{"model": "sound classifier", "win_length": 400, "dropout": 0.05, "layers": 8, "beta2": 0.999, "beta1": 0.9}
Rows from block 3 of a small sound classifier, named by matrix and row number. Rows with one number within an expert belong to one neuron, the router's apart. Each number is 128 + 32 x the weight over its row's rms, rounded and kept within 0 to 255. All counts start at 0. Numbers have three digits each. After the name is the row's rms in percent of the matrix's.
Before each expert's rows are labels from the 100 clips, of 14848, where the router gives the expert most weight on average: "peak on" is the class under the peak. Only what is clearly more common there than usual is listed. The data: synthesized solo parts of chorales (CocoChorales).
# router: slot weights (model.blocks.3.mlp.router.weight, 64x320, trained with AdamW), inputs 160-319
# up: expert up (model.blocks.3.mlp.up, 32x80x320), inputs 160-319
# down: expert down (model.blocks.3.mlp.down, 32x320x80, transposed), outputs 160-319

# expert 1
peak on: D#5
router.2 098:123131127141187184197124145152078135124139137071183176168129170136164130138190156150148150142102054123191149150104181080141159166145154157085130117201172088165159107095195119173118140195132160159122153100153154157113146180167128052150098101138072112124098079139150147152125141070106129125062109129081051101152137142134086159135123145148139077070167130101062088069090123129084070139122050098121104139127154099090113140051082099161199138156166108100114134115137149157126106141126106
router.3 086:135065083139152132137121134121135168069155146090124198138163129156151101115134123104125106121126119172160084134130147155116086161111148113091164104140134066110129117126106082167055132137045120141075117082146163099142113196097126126178156127117119104166098195096158132147075142148116077170129088129130063101154152159165121160148150180127140110079143106124114145084148113161132118191156137089083121130096127203153119112087124092178209163163138129122182125122122132150125160144120138
up.0 127:198146116168134105151196113106136176123121153112135174136113091107168148148144151100100124103151213222141146124162103145076123091107144140175166037117108071162149162131139079116144087160055166104144132114099172157126117135093124111137075154102115117118057158090161152165132131117106121181113098096144163160106100158098158138142126060101207118156142171123107073113110111038072150099116122122153117172085160135143115146112095164164111118051160063083131171149137110139103130150083082
down.0 118:123111128192094108156137137148124169062103102121132079144160074141099182115180088123156083108102152110156107097131146119057148140082107130159088170104139193052119180128117087128138080113094108107187048107130136153108085176120170089082069147179128212129121181159181145079116115146096094101114100163123069101072045139100167163111114112104177156140159137126096098136140159121135158172137144110119103134108177138102140176137127060139109159084123118085149085116094151080142159161182154
up.1 114:163121191153123146110081118093125136067126184166120165107099118116120107107152127143130109094178100132134132161116112165094104122106158143136177072067114130197108182065109109140060097139079113119056163128129152133087114062071101123169156139087118132152144177102167174138094131080113091122163078094176065133119167091127155184122137184151147088098116137110070165133107178164090127097105093115146146119123185120128150198147135182158137178093160144173089139149119113159107165070096166
down.1 121:092131148140116116130155081139104143115108135192095107113112160021155136116114135179110157132049134137167103178186073175139126132120160109110082148122108124111166181120139165134167106127121122107163073129119128124119123119140203119074163158134153144133170188149070141101111153147101173150086145162117142183138129070092201110124115146079122143146128150156153097133152118076121128122176131149148152150118168142113127130092129116129115190145100142128113092128104168110139090136123144

# expert 30
peak on: D4
router.60 084:166119081135132123198077142151131113125114085118108104104102166182174177139125135199116173146111121153144151079139162150098147091103211112084121143162153122102143153144161099104154161132153166097151151087107172091092144105157105062105115093166122122125136076124188167191153154110147108131058115081093155099083163095114121149149136084185127063122125074081085098110094149221112147106118129101186169114157078132137094116106098104124150137117152081071154153126106111164102089121188170
router.61 108:121150102131173137194118138161122121163122140095132134176117176147147146143159147170129180140108096089165139140161158090132166153152152175106146162195177108178129115114223161138130154149179142158115169116126127182112194156183087068127087128132101099078105037147171129169151120081126117099102111088051083117135132104099106093132090121152106055107143127092086065123069128110062092143090062149124082122138133082108103126113092131119151149132135114113095125137136148136112090124153126
up.0 084:201090082125167099125090144157116133114125110125120138169149116164142167138109139154173131110143052098118112060154089075072088126162166080114132108170141150158143155148109105135133147115151104123161093161138151100129109112164067159059134160129130126123039097209109127181128125094115084130124125152129130155169082119146118134090095147157152115144140103134134073179086177165156140174097134115143158137089108221113096126064076146163179141130100141108110192190134102061136145090053149
down.0 072:000133131129069145093136148123132134145155100201136135161117147123152106070160122120123123145106138089128104082161124155120123071158096074173144168100122161115152146129128114148077169146114126118101104162115135096089119167110107078162145142085102163091160101148108104116167135064141160108159149098110112138142129099140127212141143078118158148206146131058164120133135123075087115112128134135092126130109164048100080178154111096195108079154113134166156089121122145153101145161192132
up.1 070:186082159107112138103128148161127189094077094127057176105143190131145139129120099088134094150081167106149082092102106160128152040146145110163082170142166122104133121219158147101120133149141144100112152111081119106136129142068125140098107162170137136147127102182114152099155107115094148146140161130107128127128144163127173105141134145150098122228112102086196112101153100134202162148103157116085078146155107144117128102153160120137073121112144160177119141138198117147155145099141158
down.1 082:178127157080118088124083119103118139164170122173125133138096074133122173062129166151110121127164162150081162129119103166152113108139102158080146094147085147202110132131100104107126092106139034096163115098171127139085129101148089135194146126150143105155120159125101161105057149170130146142142086106118159118099147160098112108089133118094167107157115133160177115168128118140082079137165166061100163154130117168107101138083134168104137152175142125097177168158069116099158110137132083

# expert 15
peak on: F#5
router.30 072:144128090165119099143102108177095134096069108125126111134154155185065101132137168163091141106142188125095100062102126109131097135105190127139089104103113151156113078111111143061164104114143103133064171140088130057104108092152187113102192168082092100054108129156135109146175131143170117094140121150153171129065150099106132123156172153098072153127095118132167183140086146174160156097150088155142165108131152117129158130195115140143134141205185142210135134111109103068071146100048158
router.31 075:105191102153144122186119103157120103132022151126128136152117169124132074146104106162094179111122145098100119153147132098123132106123195107104140111135146141170125107101086102042156169148167109145133120142112122082111079168168115116152154126160079078060100111110126164156167112142171131145125151118098116160112125115115166054135151177072074080143114156111129151139076115167175117080098119180143124078137100109095191112115107133136135124209170111124129108156118178074144100119116131
up.0 058:139138148119113103140148100097090135157120124108120139131141106151131127129149125168167109098121146110129129071119113112030118088142121160123124159127149127125169144141110159122135143123169104138167057212068155137115122096135084100130099110108056124114141115115110188157134147175102074092083138115149060181116092181141158124074115099148159169111138139070088087151137125149162121150142175109089123106115105174164157127109111161086163098173134178125145106126120109162155142110144122
down.0 057:080126102145141077162126209104145117125142184150135120093167063102140091160127141143179075126145162129085109101161151222037200151058117206130182125109156125124117118141118141137076155134125141167128121096147100128124111134175153106106126167166125125072131143178146143091110141085136111179117144061130125149120119098054148142143120172201117133176085141150156188138117108132083082172121093094105076132118152148075094206158056144134076127103101129137096129161072132163085125135159101
up.1 056:143140162086073159091136191133162189086111098156108152136087124195075136110122114155136156109093162177127185151130115210102125159132100092176101168081116125111159082085173124127089123145094169130159111091145073080102117106117132149114130119090133096103083085134140083102112126151102124099193130093130118144135093111135102121109137137148137112111142106169120104134088076075113125093192141107111074199095119089075128142121151181138172135107130103196191172086169163137030132158105147
down.1 059:178125103075114125167096133130113094121187040173117160110083121115106106159159099117138123148094148164171105093139098070155092096108145158143091104143152123077171140146148105090103129099146129177188176178150170172161127136209117095082131060178092140175097122107106130117115144155120117130090152104131225126176107114150100159084108141139154156176109126151158142168199119120158147083107133081176098183173136146119150148072121107066127161160109088135157062126098102138157141130102155

# expert 29
peak on: C#4
router.58 097:113168115151167121205130091177116119155122131137157138145113123157140153110144156169138146140104078112173151129149157082144179150150150153141111165186145098186136129128231143156141165175168142181146152109148122198126166137155066103109080118150057116129094079109115156137160130105128100093097103073078086113135099075116106110121094140184123086086143139091088085113037123089068083132088071143120104149100119089114114157092104157101158136131143145092118132111110171132078105093140090
router.59 083:182164150153112147163196099166074094144142090104118153102138114090174134118147160159118189078138110124171151207169089092111148122140188128097124103160112073191107129137169123147070135172118116127118136126136088120150155111142128110103125126158157095162134077106142185140116116124103095068109121079134114129136176145154132129071115168145175101100128150048067085093087120106020105099067091132174161099142086114111102149127140155129159108134169105097177165146107181139110095163086151
up.1 076:072134085157075105167088153124172120150132137169104095167140096130141120128115110141142157157186084176132102127126108138104185156148121101107106135122100112144121115148128148111104088110135119083062146087200112076119107125083143115156139091145119152118134159152123090091120162135123090186114098112142155127165155113141106173115103179149094187097173116138205164070143146184195095069107132147069225112142117160150099140113086110155110059124121184138104135175108106135125085145062173
down.1 082:140134153161111075186084098087111169117098142104114129084138087132149059079121143126170159166142147103092183113157153160125103155102119111035241194125135164158086134136158074141102121069139141117149088052174142146156141128176143137112123130134138147127185156105096181151133106156162082128169101123140148104096149169187159209099148145168136105076055177159103149067150131129118085147117090123166140080175154118100110127116118164137139120091114078163160181135121174158148162092112080
up.2 081:147145114141087110133141129101167072142147059156106103119184124129123173127093123133136120147113119119188127185141075191152129073108108116105093160118143127037149078110131171101147071140123083135072133173075145079111119113139076093088145099123105114155104137142131137148130123123125195112123132101130133085157155155175130084146171089116064096152066154095096122110112096101160145141098121096154143100186183145145134091094139131148090146125183135175144148092129118170080146106128168
down.2 085:177114059179165114090128151115106123136110133140122196120096151111131183162084108102169138106111116117147178160127093073117097130173131113137164158139137144107145124103114093143084122147138081118138143138152074091135079159176151094157154146090129124154164079141145150092120158174142140109170169126074187110147116162109078144175119085116148110116078150131138182167111141112111130067115124121096153172199076146124132183106144178068164177116113088079152139099132104167141122132094162

# expert 25
peak on: B4; C5
router.50 102:097157112141160201205126143163127129142107141088154150167098154124147137160177162153117131121089094152176136130179147125136163152126153139127151171197157092193155141096199135156154161167181129188112173115141152157094176145154072046128090130103126102091124040140155139159162129074101116103104097098070087134136142138116125113128098130138110066109120135098080077111074120081063096119080037158121077139128125076107116171117127125135148161162154103086129124114120172141117080111145099
router.51 070:129122091117139160147113137145133156111095144079155157173114147139177160136165101082184159105072156119188145118085152139151158083097156147137147078153134132095137153130150152155110174081126147116130115053088126143149103098128043077169116114129115087055123160179157153153088136125124142124097147082106076104135170102168117122134127114102126132155164045072091093123147151135150085098027071156075117179137132103109142110154097105130118185148121130035152129148139117099166109133150108
up.0 108:131108105180145158129105070088162194133151123134149105116158109156097109095158162106170127113106150153146164082127102169114136058112142093132092142119057182124128116138153129089137136115115138163130145130054128090163148093139134128117149148140101177151149139176106152139099148124125153140089172101107127151096186112188160108139147079081173128171101136130107127107143136096169119119110126154108097166132103080130162118126143061098082171166142161192082087095143067131163116093055104
down.0 108:110154125105178104138080099105186124199104171128116083179131111176113106065085188131193137130130088191119121086097144135173186103145116057094120124124133143143106110147153159138144077066172110145071089132166113104105143154120060129094114172093170129128104128118135156090086080143074214111208134121139141088125158135161113129078165146162097131123107076129172065139093154144164147161159142095115111096119147092116077076131115201098107091188187154167097116163099114075073107135125099
up.1 082:117134131163166167162096156105198073142112093113142156170125062049154125089140103159069153119110145119096107177116193162153118151121131183168095129143100119211108106124131133212109176162120096094128118126142197107136118133083116127064182174134097128147151105162144132064119127133211138159168179130164171147092127123090167127128126099142116121112124101158119118140168152153102105138171151135162149125133174155099148139127076178129129092155109110138146138164165189146148127118159098
down.1 085:086114177176132181141194157139084061114079140145110062125121146098106100099145106152137119118138099122134074152132202123119084195168164180141122160134129123108169165111155096152145084177128113114158087127126153070100141153106136064124143146105131153139145176141152164153149205095113166139143124106164132110110161187107135146200106139100146186198107152035090143121152126093161145180129207131104131150121095154097152136149156082116106097104114137109162090117139154162174159115150167

# expert 21
peak on: silence
router.42 085:144143103137163135142111134111114097109111093140139108193147098179061080087160193099125128142191174143102099046051149152099159113138112149150105111137113105080108101141142125156118160132172105125161134181120160138109171152119160040110063143124083170091148121187077113113163128070094152151143158110111087134116115143070117126087158071158118069146107105097142094123125106137087093150137156123111083115064115121153111135140068078125114142106087112116134089080074103169074174218182100
router.43 090:139147105132144123234122123184152157123116149158166130158143157171167130105151173148163164161132084133153149097117156097089154161139139127121098159179158129185105133132199173194129163143163143177152149122123121140105184176179108077116086138109088079096109072145122128124174108067124127133071071102085070121096115075085081097125126116149134064144089091096083067092109095106067032142081112137115117118066139070115098134059097089135116138143094133124115106093126127150104085143151092
up.0 145:086110126102102130129051171119163082103103159105148136193084099098170098104109118146213093113129124137121127131129165194102139130169146118105117135128138104132132131135127153122126153164116121091109162148153127134198127177102079142096109105105127117119124187157164150085075083125108173157132180085132097150100140127115118137093158159118044110152124114073161180146167076165136125115146146173086102138085136174067096153154060168127067098109171122110097149164130195154139054168230077
down.0 138:180088148138192143158155145114123107114097130133098121106155176121106124123110128156172119150148112138133149127204182056115154179136140141123153189142098077130103185056140125046154129092128169115159147138130122094130158142126170111186076098224077119138118125155095131221144174121163130164123146157126178177106131148105144085119069084153142144161127104136077089108140144107159091111162107087124095085098125077103110095117147126162151141080138088085104156107172087109128126146138154
up.1 120:116141092163135146060163159107170125144122108108112099161148170145077102146160125109070104185079140168144146110136135129156111137111088146144165149119138113158109119155148106124124091148134085139133090135118137103110167142117127107192125140094128133132130114152098112153138152068140156131139138164116155121153128132120103144113142105084155131075174166138127125104112144110157150183124087118146172140083113107099133181135127082156196144118135106165204140118138172135100161158097150
down.1 122:230179150153100166138120073122150118203145157132160129152099112124158155108095119064137128087145144121116193137114141140140141080193155171118138107172108143126121088097169136107073098151102119138150158140141106058111089087158185134102106100114109135151160119111152143114110142097082110153130102081092174174126168081131105130112097137059114103070116078136068100151115111157116116090090156125147127105187059133183180147183178158067193114177150152145131142147151175129124130038049144

# expert 8
peak on: silence
router.16 070:133107144096167154103142098133110112106158149112074131120118086132167169169149143149090122139098108123135131132165174101095116145130153141114127109132150124118175118126111115128135087108128128117133128108102083152163066123088145128152125152106118118128134058121160192102122126164099089095161127163113048153184075163143154154125079144099069129092157135188131102108098102100161096109061082119121087092129065166164140074072129122107105128111116103099160190137107156141147105128094117
router.17 070:133085141100123165152135100158114179110160148107062183107120068126134108155132173121146133124116080162154132137204161096104148159115148121120150120100123130134132097111088131113123097141092165123083125088074068125121058134118131139163160118125095160108123097129127134079136157203094089063140142130100018144170136137201128092129081144138106134133149169164117105130087124118151129135125086150117120090157106185147159109074092094142118189132138117095161179150169134135171109111127111
up.1 102:139144100117102160117163137137143143097134117114081162136154091112106066095102125153164122131116081110177165138132141105148126135097184139175128149094144169132154131107137127175131154169106109121130087192116147144164137084108100077116085112064117167202075140133125095115177113121066139114201065078158102138166141108161081122156113197136052175082151111104071101173139114084090087112128115119155099092092155139134110126157100067155082159065131121131038118136155172120147090185069133
down.1 107:131103124134136174144065068143116080149117144123153117094080140127127169140153119028117121083108175121185150180116118114162121094125099128077122115142113107096068129108137132097134164102134060134118159118179141175117126173089141169121132099132171112083119136160103120118102103150160154124093096176089087132053130175113121117155130120081115143126104143065153171164115130120134180144159142192177189203199120130088155136159121159094156166224145108070111069176078151147149122157119080
up.2 099:174143093108127095095125080176107115121091155138154096120117166133173168090150112159140139166085079098169185159148106135134135147147105145127151151161129118182125206144175121165102150105158141082074132105193132103121094111164078134097153108157108131183148105120097155160097122106098112116115105156089109121045127072183070137103076158150158117082176150132050101102131125165177192139138178114119171139153106114136132135107143220075140100089117139172093093138170097130118105053128109
down.2 115:104144069138168176082138173190136132124079137165123152156136133196156145107087106144136149155161038138096122134112111157153158138185112110146083146126186143156107193182097123169084130125142202098079064075091128078108099135145134183090100093086142105121059144124092113101162175146141100155119133140106105158146171125059110143093188119177064115206155066101112097132129068146134107193087166053098150102119118177151108105149097152194091137101133171177112139142113103087115116167171123

# expert 24
peak on: D#4
router.48 090:115157102142145168201137145184125135128125111099166140168133186146139127168170133145139150170090121136178172097130135101139155184127146125075115162185173101149143154136196138170140166126165153176134200071148151177109175162140076097174101109126107106077103067108134132150161099064103101103145101072051096131132110084142098088131071125132146056093184131078095077110063095097056038135106095141122141161118124076110093126092100127141136149152174097107114121143136181163126100102152117
router.49 070:115191098163095174154149072137079142153123106107177097161142141145106136104158133094146188144087113156158147112094141138136161106098147130148169107101117075110119133151166133148113159121114130202130129073158108204190121160128127179187099073119115187132086114063163170102153103110119089109132106125112073192110099082151097105104096099175126109056186091178107143134098147165077091207115145162185166117125085112133144131157083118166140132155187140075141122171136182159135135106147126
up.0 101:109209101200083130135079183163098138034129080129061152069090156138173112128149104150073119160103133126143104152135103111185129085095117138144160128145104082079159103114164148147090158112115116114100150069104130087121097056131120042143117122134151217152159144160138102096116141088086034126082115121109148105129105128252158128124170148142132097150137105208065109124109162090140058127089123142101137140103107144089070165104121094141132117113111130125071144119148111051142141118142090
down.0 099:161134110122110116130173184115116110206142135100179111134154128127136127151134126159122184133243098155090127124129160102062124124159138094156094088088125119147137172125130171115099097107138115167116087188127127108128184165111136079168084116043142107126074161114163154150143098181140142167098148126139139131123123165052143079134093164135109152151093121081105128184142069129145112096134150120136124109097118163136076132115116115167033166115138068138106146153058136134104113211161150
up.1 102:112141139117089118111144127124115100146195100111127113118125150151138128111109101146101111086136200190078063079077081138171189123198094209147118085180171070165110098176105119150140113069145083148089121150135191146084168136126182100140124197137104154121160137192133099110153117147161129122113105132104150095069127091129175149093164136153135064104101114163139132116187163142135072186151150091143102134090178090121182132130160169090129166123154122092123104150141062112118160153144151
down.1 101:131137109091135087109121091111137127255105217139117119138112132162143104084160093127072117143077092122129110098176097126134113149096157141125148076134148081154112122189097131161151166109114099124135137114202156109093118157167113177160120130096162080177100135100150088085085092094129091061170142147160120097125153110110113113163131122118108148106126086172152154157133130098144180155061074103141130115072121094161129119111117160137175083167188137163138125125105133070077117099151134

# expert 3
peak on: E5
router.6 111:123168115142160176190116125177114122139096138104137139169091178141151164152161185156118150167086081117191156133172151078140164119142151174096133168176155104168155133081204117151155172154175124176121162122130127171121193145172097067130107137125110100084084042139161136162155144096133142088106101075051105109128111077102113094117115123164088083089132158084071075125059102110073068124106059152139086114128127066129126150119112127118127141145150098089118115106143139122122094124161128
router.7 083:103104187135189153113091091108137130112138090053117115156110159132139169155180188169128096163119131094109106120189219073095110137097165141101144098130136129131167121097113089142166145119152110186121133081122111175120167166159112151153164107106121126094170060133170140179135141154132120076186138129124096154156110179093147154148102089088055081108120170112103090189052186100094144120104052143151105172138173119114144117110096111106152103185154104076109113143098153107101117115172132
up.1 077:169114202168138176187154099041080172160076105079111117098160105085109091160111135083067099152102116116132120088137174113104125109102133141107148160065159125113112073144105115080119124091160070170155122136084151115080095134113190098169088161131127087109175130189195169162134099134122162090156177105116141160159135163123186117159148148157117137117090080115151122193119156118132099170141089108124080117165090129114211155157086118163116171110199112062155109135117104107117173061107100
down.1 097:041163075081148101064133115185184127103146133171082157104142148139124170107147118142154123150105046140141101100122072155127145070161162076134089165162149126152121212181138128156133091122078209131148080130107087064156133131144103138100129138136139154127131138164050156113086147137169153206084124080105128097140137119092107117076111137090088159154127131100110151096148114138152142141138190098101125159117195112161093131101163110146084156080109129199122114134114153082123168126137145
up.2 094:132110077092065084144098234117156172092145156155144158109128134238136155160134178084152135106092135148137134107073127153103069141103149082212105108189139153106153102096116118143154139121126156121118111139059160101121123159160130129129139136130144103119088158149105054078157129140163093149118161102100126162127129170132143178113140064171072108152181108109088134151119120148091145120142133053129159154138097149180083107102081058152122155119154140147140132109181065150151081175177141
down.2 099:115119172170158137109114022112149149127136140108155153161093137070164071150182128098138137099083187170057180149172167082102156180124150164178073138125083127168098132179105160154096174115164119109125147180146094146118126115138168141097115172103186113130165128109150102127116130165164144107167139150106149123106129116089098175142112133034068151143112135170164101148113129157132096118182071132113093142069119087104183132116178092108121116137123131152097113162139147065149137096107108

# expert 27
peak on: G4
router.54 077:143136091165120141131093084144163135152071151131158138108114136123094094152141117184107130116129164157120142126129117084165148126155170090146119115104105153144113108154101121114140110216100095089148181189167146123112109100134177079100153161112127100176074161126151116212123120139132175159169133169116163187127129108071137158119121081050139141132120106081175170171108175135139192074126113172179157154167149146121176150133167167147124108155194143125123091149185102099179134073142143
router.55 074:103148096193158100192089093157120091129050138118141193146098120146106103134111112115091112096067158176107136105163172127138188151119170091139100164155077137186111093160164168090151154190152120092128152160126114130150093155171127105106140189146130090100139113120093121177129114146149174128078134132111168162081116094102111095119157061105072117166112032095135108177080143151091179156106096181141147128129109156128193132134150145130122147143184071147129125122130154101133095114158157
up.0 109:175100146071080125174139141146122152099131062154112155102120115129087130133158129151110179124078135100185144136134158108092086141172141139121111090115156156138184089083109118123105103119091120117117088116156081147098133098116125159095121154111148095122100126095144114124194133142062093083150121152134138119117144156098089133120095145134172134129109117117135067135101102136029140123102077118152149120100124120149126127116046103134160060056142107101162135141143132141172116147098146
down.0 115:109144088148089082142150177119069106104170078152167149163133131086096117129182165049185100074118127119128150109074145132125139053108109179143064113138101086090113097121171106096132105127151150159141077129098125091121124158098149123150140126203100165165111129129065163145118141120123096148107083132067138128120133083110098050147129173097147126136151132080132115134195145103114093103115131094127168185164136152082091159130183144099120216092100075066081160128128077146131128143132146
up.1 096:115116027153090131151132117134092161078164132117076108123109144154141093161166143135148108131116102133095165024092083145117085171096061075090136168128125134120124135151083079106070159126150131152102122119120146154104107066100079114134131162075113091125106088129183161110075070107136132159163091108095100152149159141103120194112103040112154117067124163127119118126147162172113097144131161182064192135079164149144153087173139180125110114168099163080103163136144105099148158084125146
down.1 100:136153166153095088144089095122137182141154123167145148145160090152169183106149180117141161101063213155133148089121111147167124076146129153162116094166180139074167124127121137127103086191148124170172115163161164145116126164164132143103151060129190163145138143154179132108098103133144095097113159155198122098053169070197139072082115155120112143084120101158122162098165142126111120114103076146162130162100148114067149192132120076124059089141151119168107112122111125115125120148127115

# expert 20
peak on: G#4; A4
router.40 108:126163125151178163195100126184123106145120146125169142154117180151169137159149161174136154144123074123186162143173175093126159163153134162104123159183170094178153125096214155139155166156171138157120183109121121174126181142164095054139107135119096091099083039145136150143170129093131143090106087099065081138137119104104114102131090121133109079109141113092076084121074106104053093147097063132132088122123132087110123130085092125143126127157144127094096133118143140099133101095149109
router.41 088:126151120152185151179146091167101130167096151092184112130134161190149144198137184170114147130129089127152175136164161127156122140114138116078114157217141111115170122063166135126144164140173158196140152131085111140131160147145128123114105145138143102108094000143112141167170156104163141121095122141063096128124087084104141091123125152130131087109094101151084057116066116090100091124086090116127129084133105083115168110065103106118112145199181108092117133159138146114111077097120074
up.0 044:044145160145113106143139093128129132201083161157124084124114104118142129151091129147162122140148124147094134138164060108106130163117082139153167150117076116182076121156090132139097177116171112054135173121196151194186127088117143137079100129152154076102130088133059164128146083117104036088149098143118103132106125066157124153118125078164113120109148103157102104143110149153157087112130154123131174149185143164118102104156139155132098113080136126121101176136123149138091090170119096
down.0 043:135144069169183087154132123145089079171140137130083110138103112131132119087110152125215118101174171105108207112125112126101080157158110096091146059052074107134109133169154079169105136104143134075090090119096171104125173074178143109061147094143145128119083143147095145158165131135161123154151104094169116146171150167124099175102180083184157109148085122100147146099186115097130120115119163131120136125130108116111058145145117135075192117128107134119140166131121123175077131143143133
up.1 111:134162155111161071124124137145089160108119143139105114137145115147091098169159183101075116159215078121085121116166168138116112092055075171090130170138132095068204145119175141092144071126141118114148180097097105121150069168131124125162140111118122154163177160071149161146085144154187109131098128161100104174151094090116124113097198079133142094134177134172098131139093132137136074126119145112153129120057155082056147130118172145143124152157146162158106074092110149082152171182116122
down.1 090:101155171122082146104210112152092121129147135182121145095122163140176105107145125141111162124105087111148129126149064192127154139136129110110091143150076090167079079100151088145170177104128095113112136118144094099103157153124154100133073127206084102066122121106103116068086168154176111066132164167147078106108099107157098125095122112149111092098073134089155102145123156116136089166145165109078110103188093128175129149120192142064167110107137108087032157177178138136118094112100120

# expert 7
peak on: A4
router.14 089:132137100128133142148104093162130089114132153173130176153095103122092114156152132129147133125141160141169131115107152085172180112163165148132080089155146142184116118168141159138147142171158142153111221131125135134112113141174133070134116154115089086087151087124135144131196110108160116125115094117109124130127124071065098091144110134097076087098108064080114121128022106083054113075075094130121104115155140105138181133076083110161120133190205122073077130086128135088128109097154111
router.15 078:163174057144098130187121115174207160071106103138167122181129134177099121147181133147117141103119151151097093069099103096109118138147144110155105113120075142160070113158136136124147146123125129094122181166115139132140106098165192110112121151102095100133109112171121132127157122098146139095105122105131139156113165083111080129091104139084116127121125068091172144170075119141104101092147054172171168081154115161130164173128097158181076156160182138134116112147147091073112153113099133
up.1 082:140097125127094135163112088139149129123143118103168105141130159134125093158142150142126138114048125096173068154121177166165141095167053120136082134157151190143110172135137118181105159130098114161080107176116130139121148105077102149103155155100165136153126130155090090078145070155117126143132170157077127164139151137160094139118150159147164191156158105138126086156177124128107115066142113121153139165130113168123157041134077066060115134146108168160063116161066130101190090148023105
down.1 077:066098109088106067118105094112126125122168131078146123096144150166147148084101157082164123111189100115093090122072097174096124115153084131126084076156141108130193119190073119116085168136174175090162137129160135135139086135138103179141098124181171092192154148068136134142090140124172055115176157114147095142116101092126131072132116125143147145198144188140145211112143162124136106151100120104186142114079140150127111135142129069082095145100115090148061115098098117093119153117101118
up.2 119:116098129081136150147124118148130161162141132133168116118062151118108191119137108185144141124085128130211154157129106169127147102128131118154186155163128176159096190102108140126159133160068144153154115122113099182149124136147127154121179125110192084179130120114121097087106099120121154138121147116123108158121133148083113121075108181098141194087105087141096129160143146188101173110083129189113158153119178122166156110111109124111182132205114182128107092143151137133208063123170130
down.2 103:125102069120176083175125102147160065082129129132113172139095120106158130172126136088209097107164178117142129095102100166069140072124089132171111143092095095088139111158186107140108154126068163063101173169203118160147119117134115112148171194142159116167117169126098145126099121121165150196191127098119139152199140104137081131163147141142106112189147165099165158104155122078156097049076137100118052071159140137083095116115136143126139220143161133161074124124105076141086175133142129

# expert 2
peak on: C5
router.4 111:124178127133185180177107123171106118163116127110153145157087171147153131129152182172109140141066083127185144127161141077117173177147159164098103161197164092158137131093189139138143154151174118165121173109133118183120198152174097088143108146106092066087103049127143138166151140069134127096102080088057084131139126103094096092129114135149094075110143122115062052113058129097071063123087087167116091134105136075127112119096086135120145134135134101108092100113118155124126114120157139
router.5 072:124128130102162153199097107203167162131140094131103109217131143173147154157173120133113115190171159110151080074148141107102083185152139158134094114179081145111112095094172091100115148105108114119154131105184126162132124138120157145179087204138102042108096092169155115078140187142134123153099097095091093164139138146125160106125130142141178147172121170126085157093160092152107108136102107105143097153137144094118135181092144154194175171123133126147125081084163123193117105160164156
up.0 074:097172135107131155094141094138165090162106121126167158177109126191121145062167119132118143098135150139099062133160096125168129140204150073116068100129121152115148128187178115129100184075096138088113101110166106128143136121131156129139146124171143151128157161148132136124132152107100124147120112086137125089165084128124123150075088088143189127167133118151161115124142110122172139100108157171103100088160149160066067127163120126116161107120197079120136146141052139100135091135183131
down.0 079:123140133137090105078113098152079114120166124132152121156175120150155095144193081106175104093148118106103174138086144164062149132160086075151156115129094123109140165113114095097139072107115133133127082149071154169152116098140132213140095097167111130118153165112121115167078130145092111077121127162132136157104114145113102134090132131113176115075158106114109115104153061139112147140136091135090162138102135114178177113132121188134140106082062174165130129092148091104093130059120064
up.1 133:137170127066104127081148111128115151172212177122065167149159136218079175077096114110110150176089217157093106163147087068125128159168077143132128104116112151129125189131156132103110110079117136147117135110131168100125131097121131084114089097152181152152156170142151088117129117108108134128154105112098217078096127150099140165100099111104180132087136141096171145078146103128184168129156031103163142099126156087137133128183186174113183142092140165153186089094135157102147124070090203
down.1 127:100112110155175142136165112178114105152121138088130083148135158160116077118110128177122137099138093126077153092144172127118089144156125154086132102085119064157120127049166071185175143064130134112131111105103112105144125164036123088174104163140095114073121117168169165144118112084143084167132152157111127145134078136097147151133121195110120078086133096115129098081081167137103061164124168123105104127136074123126075124179129102116151154118134139123106200097094100126130179130085133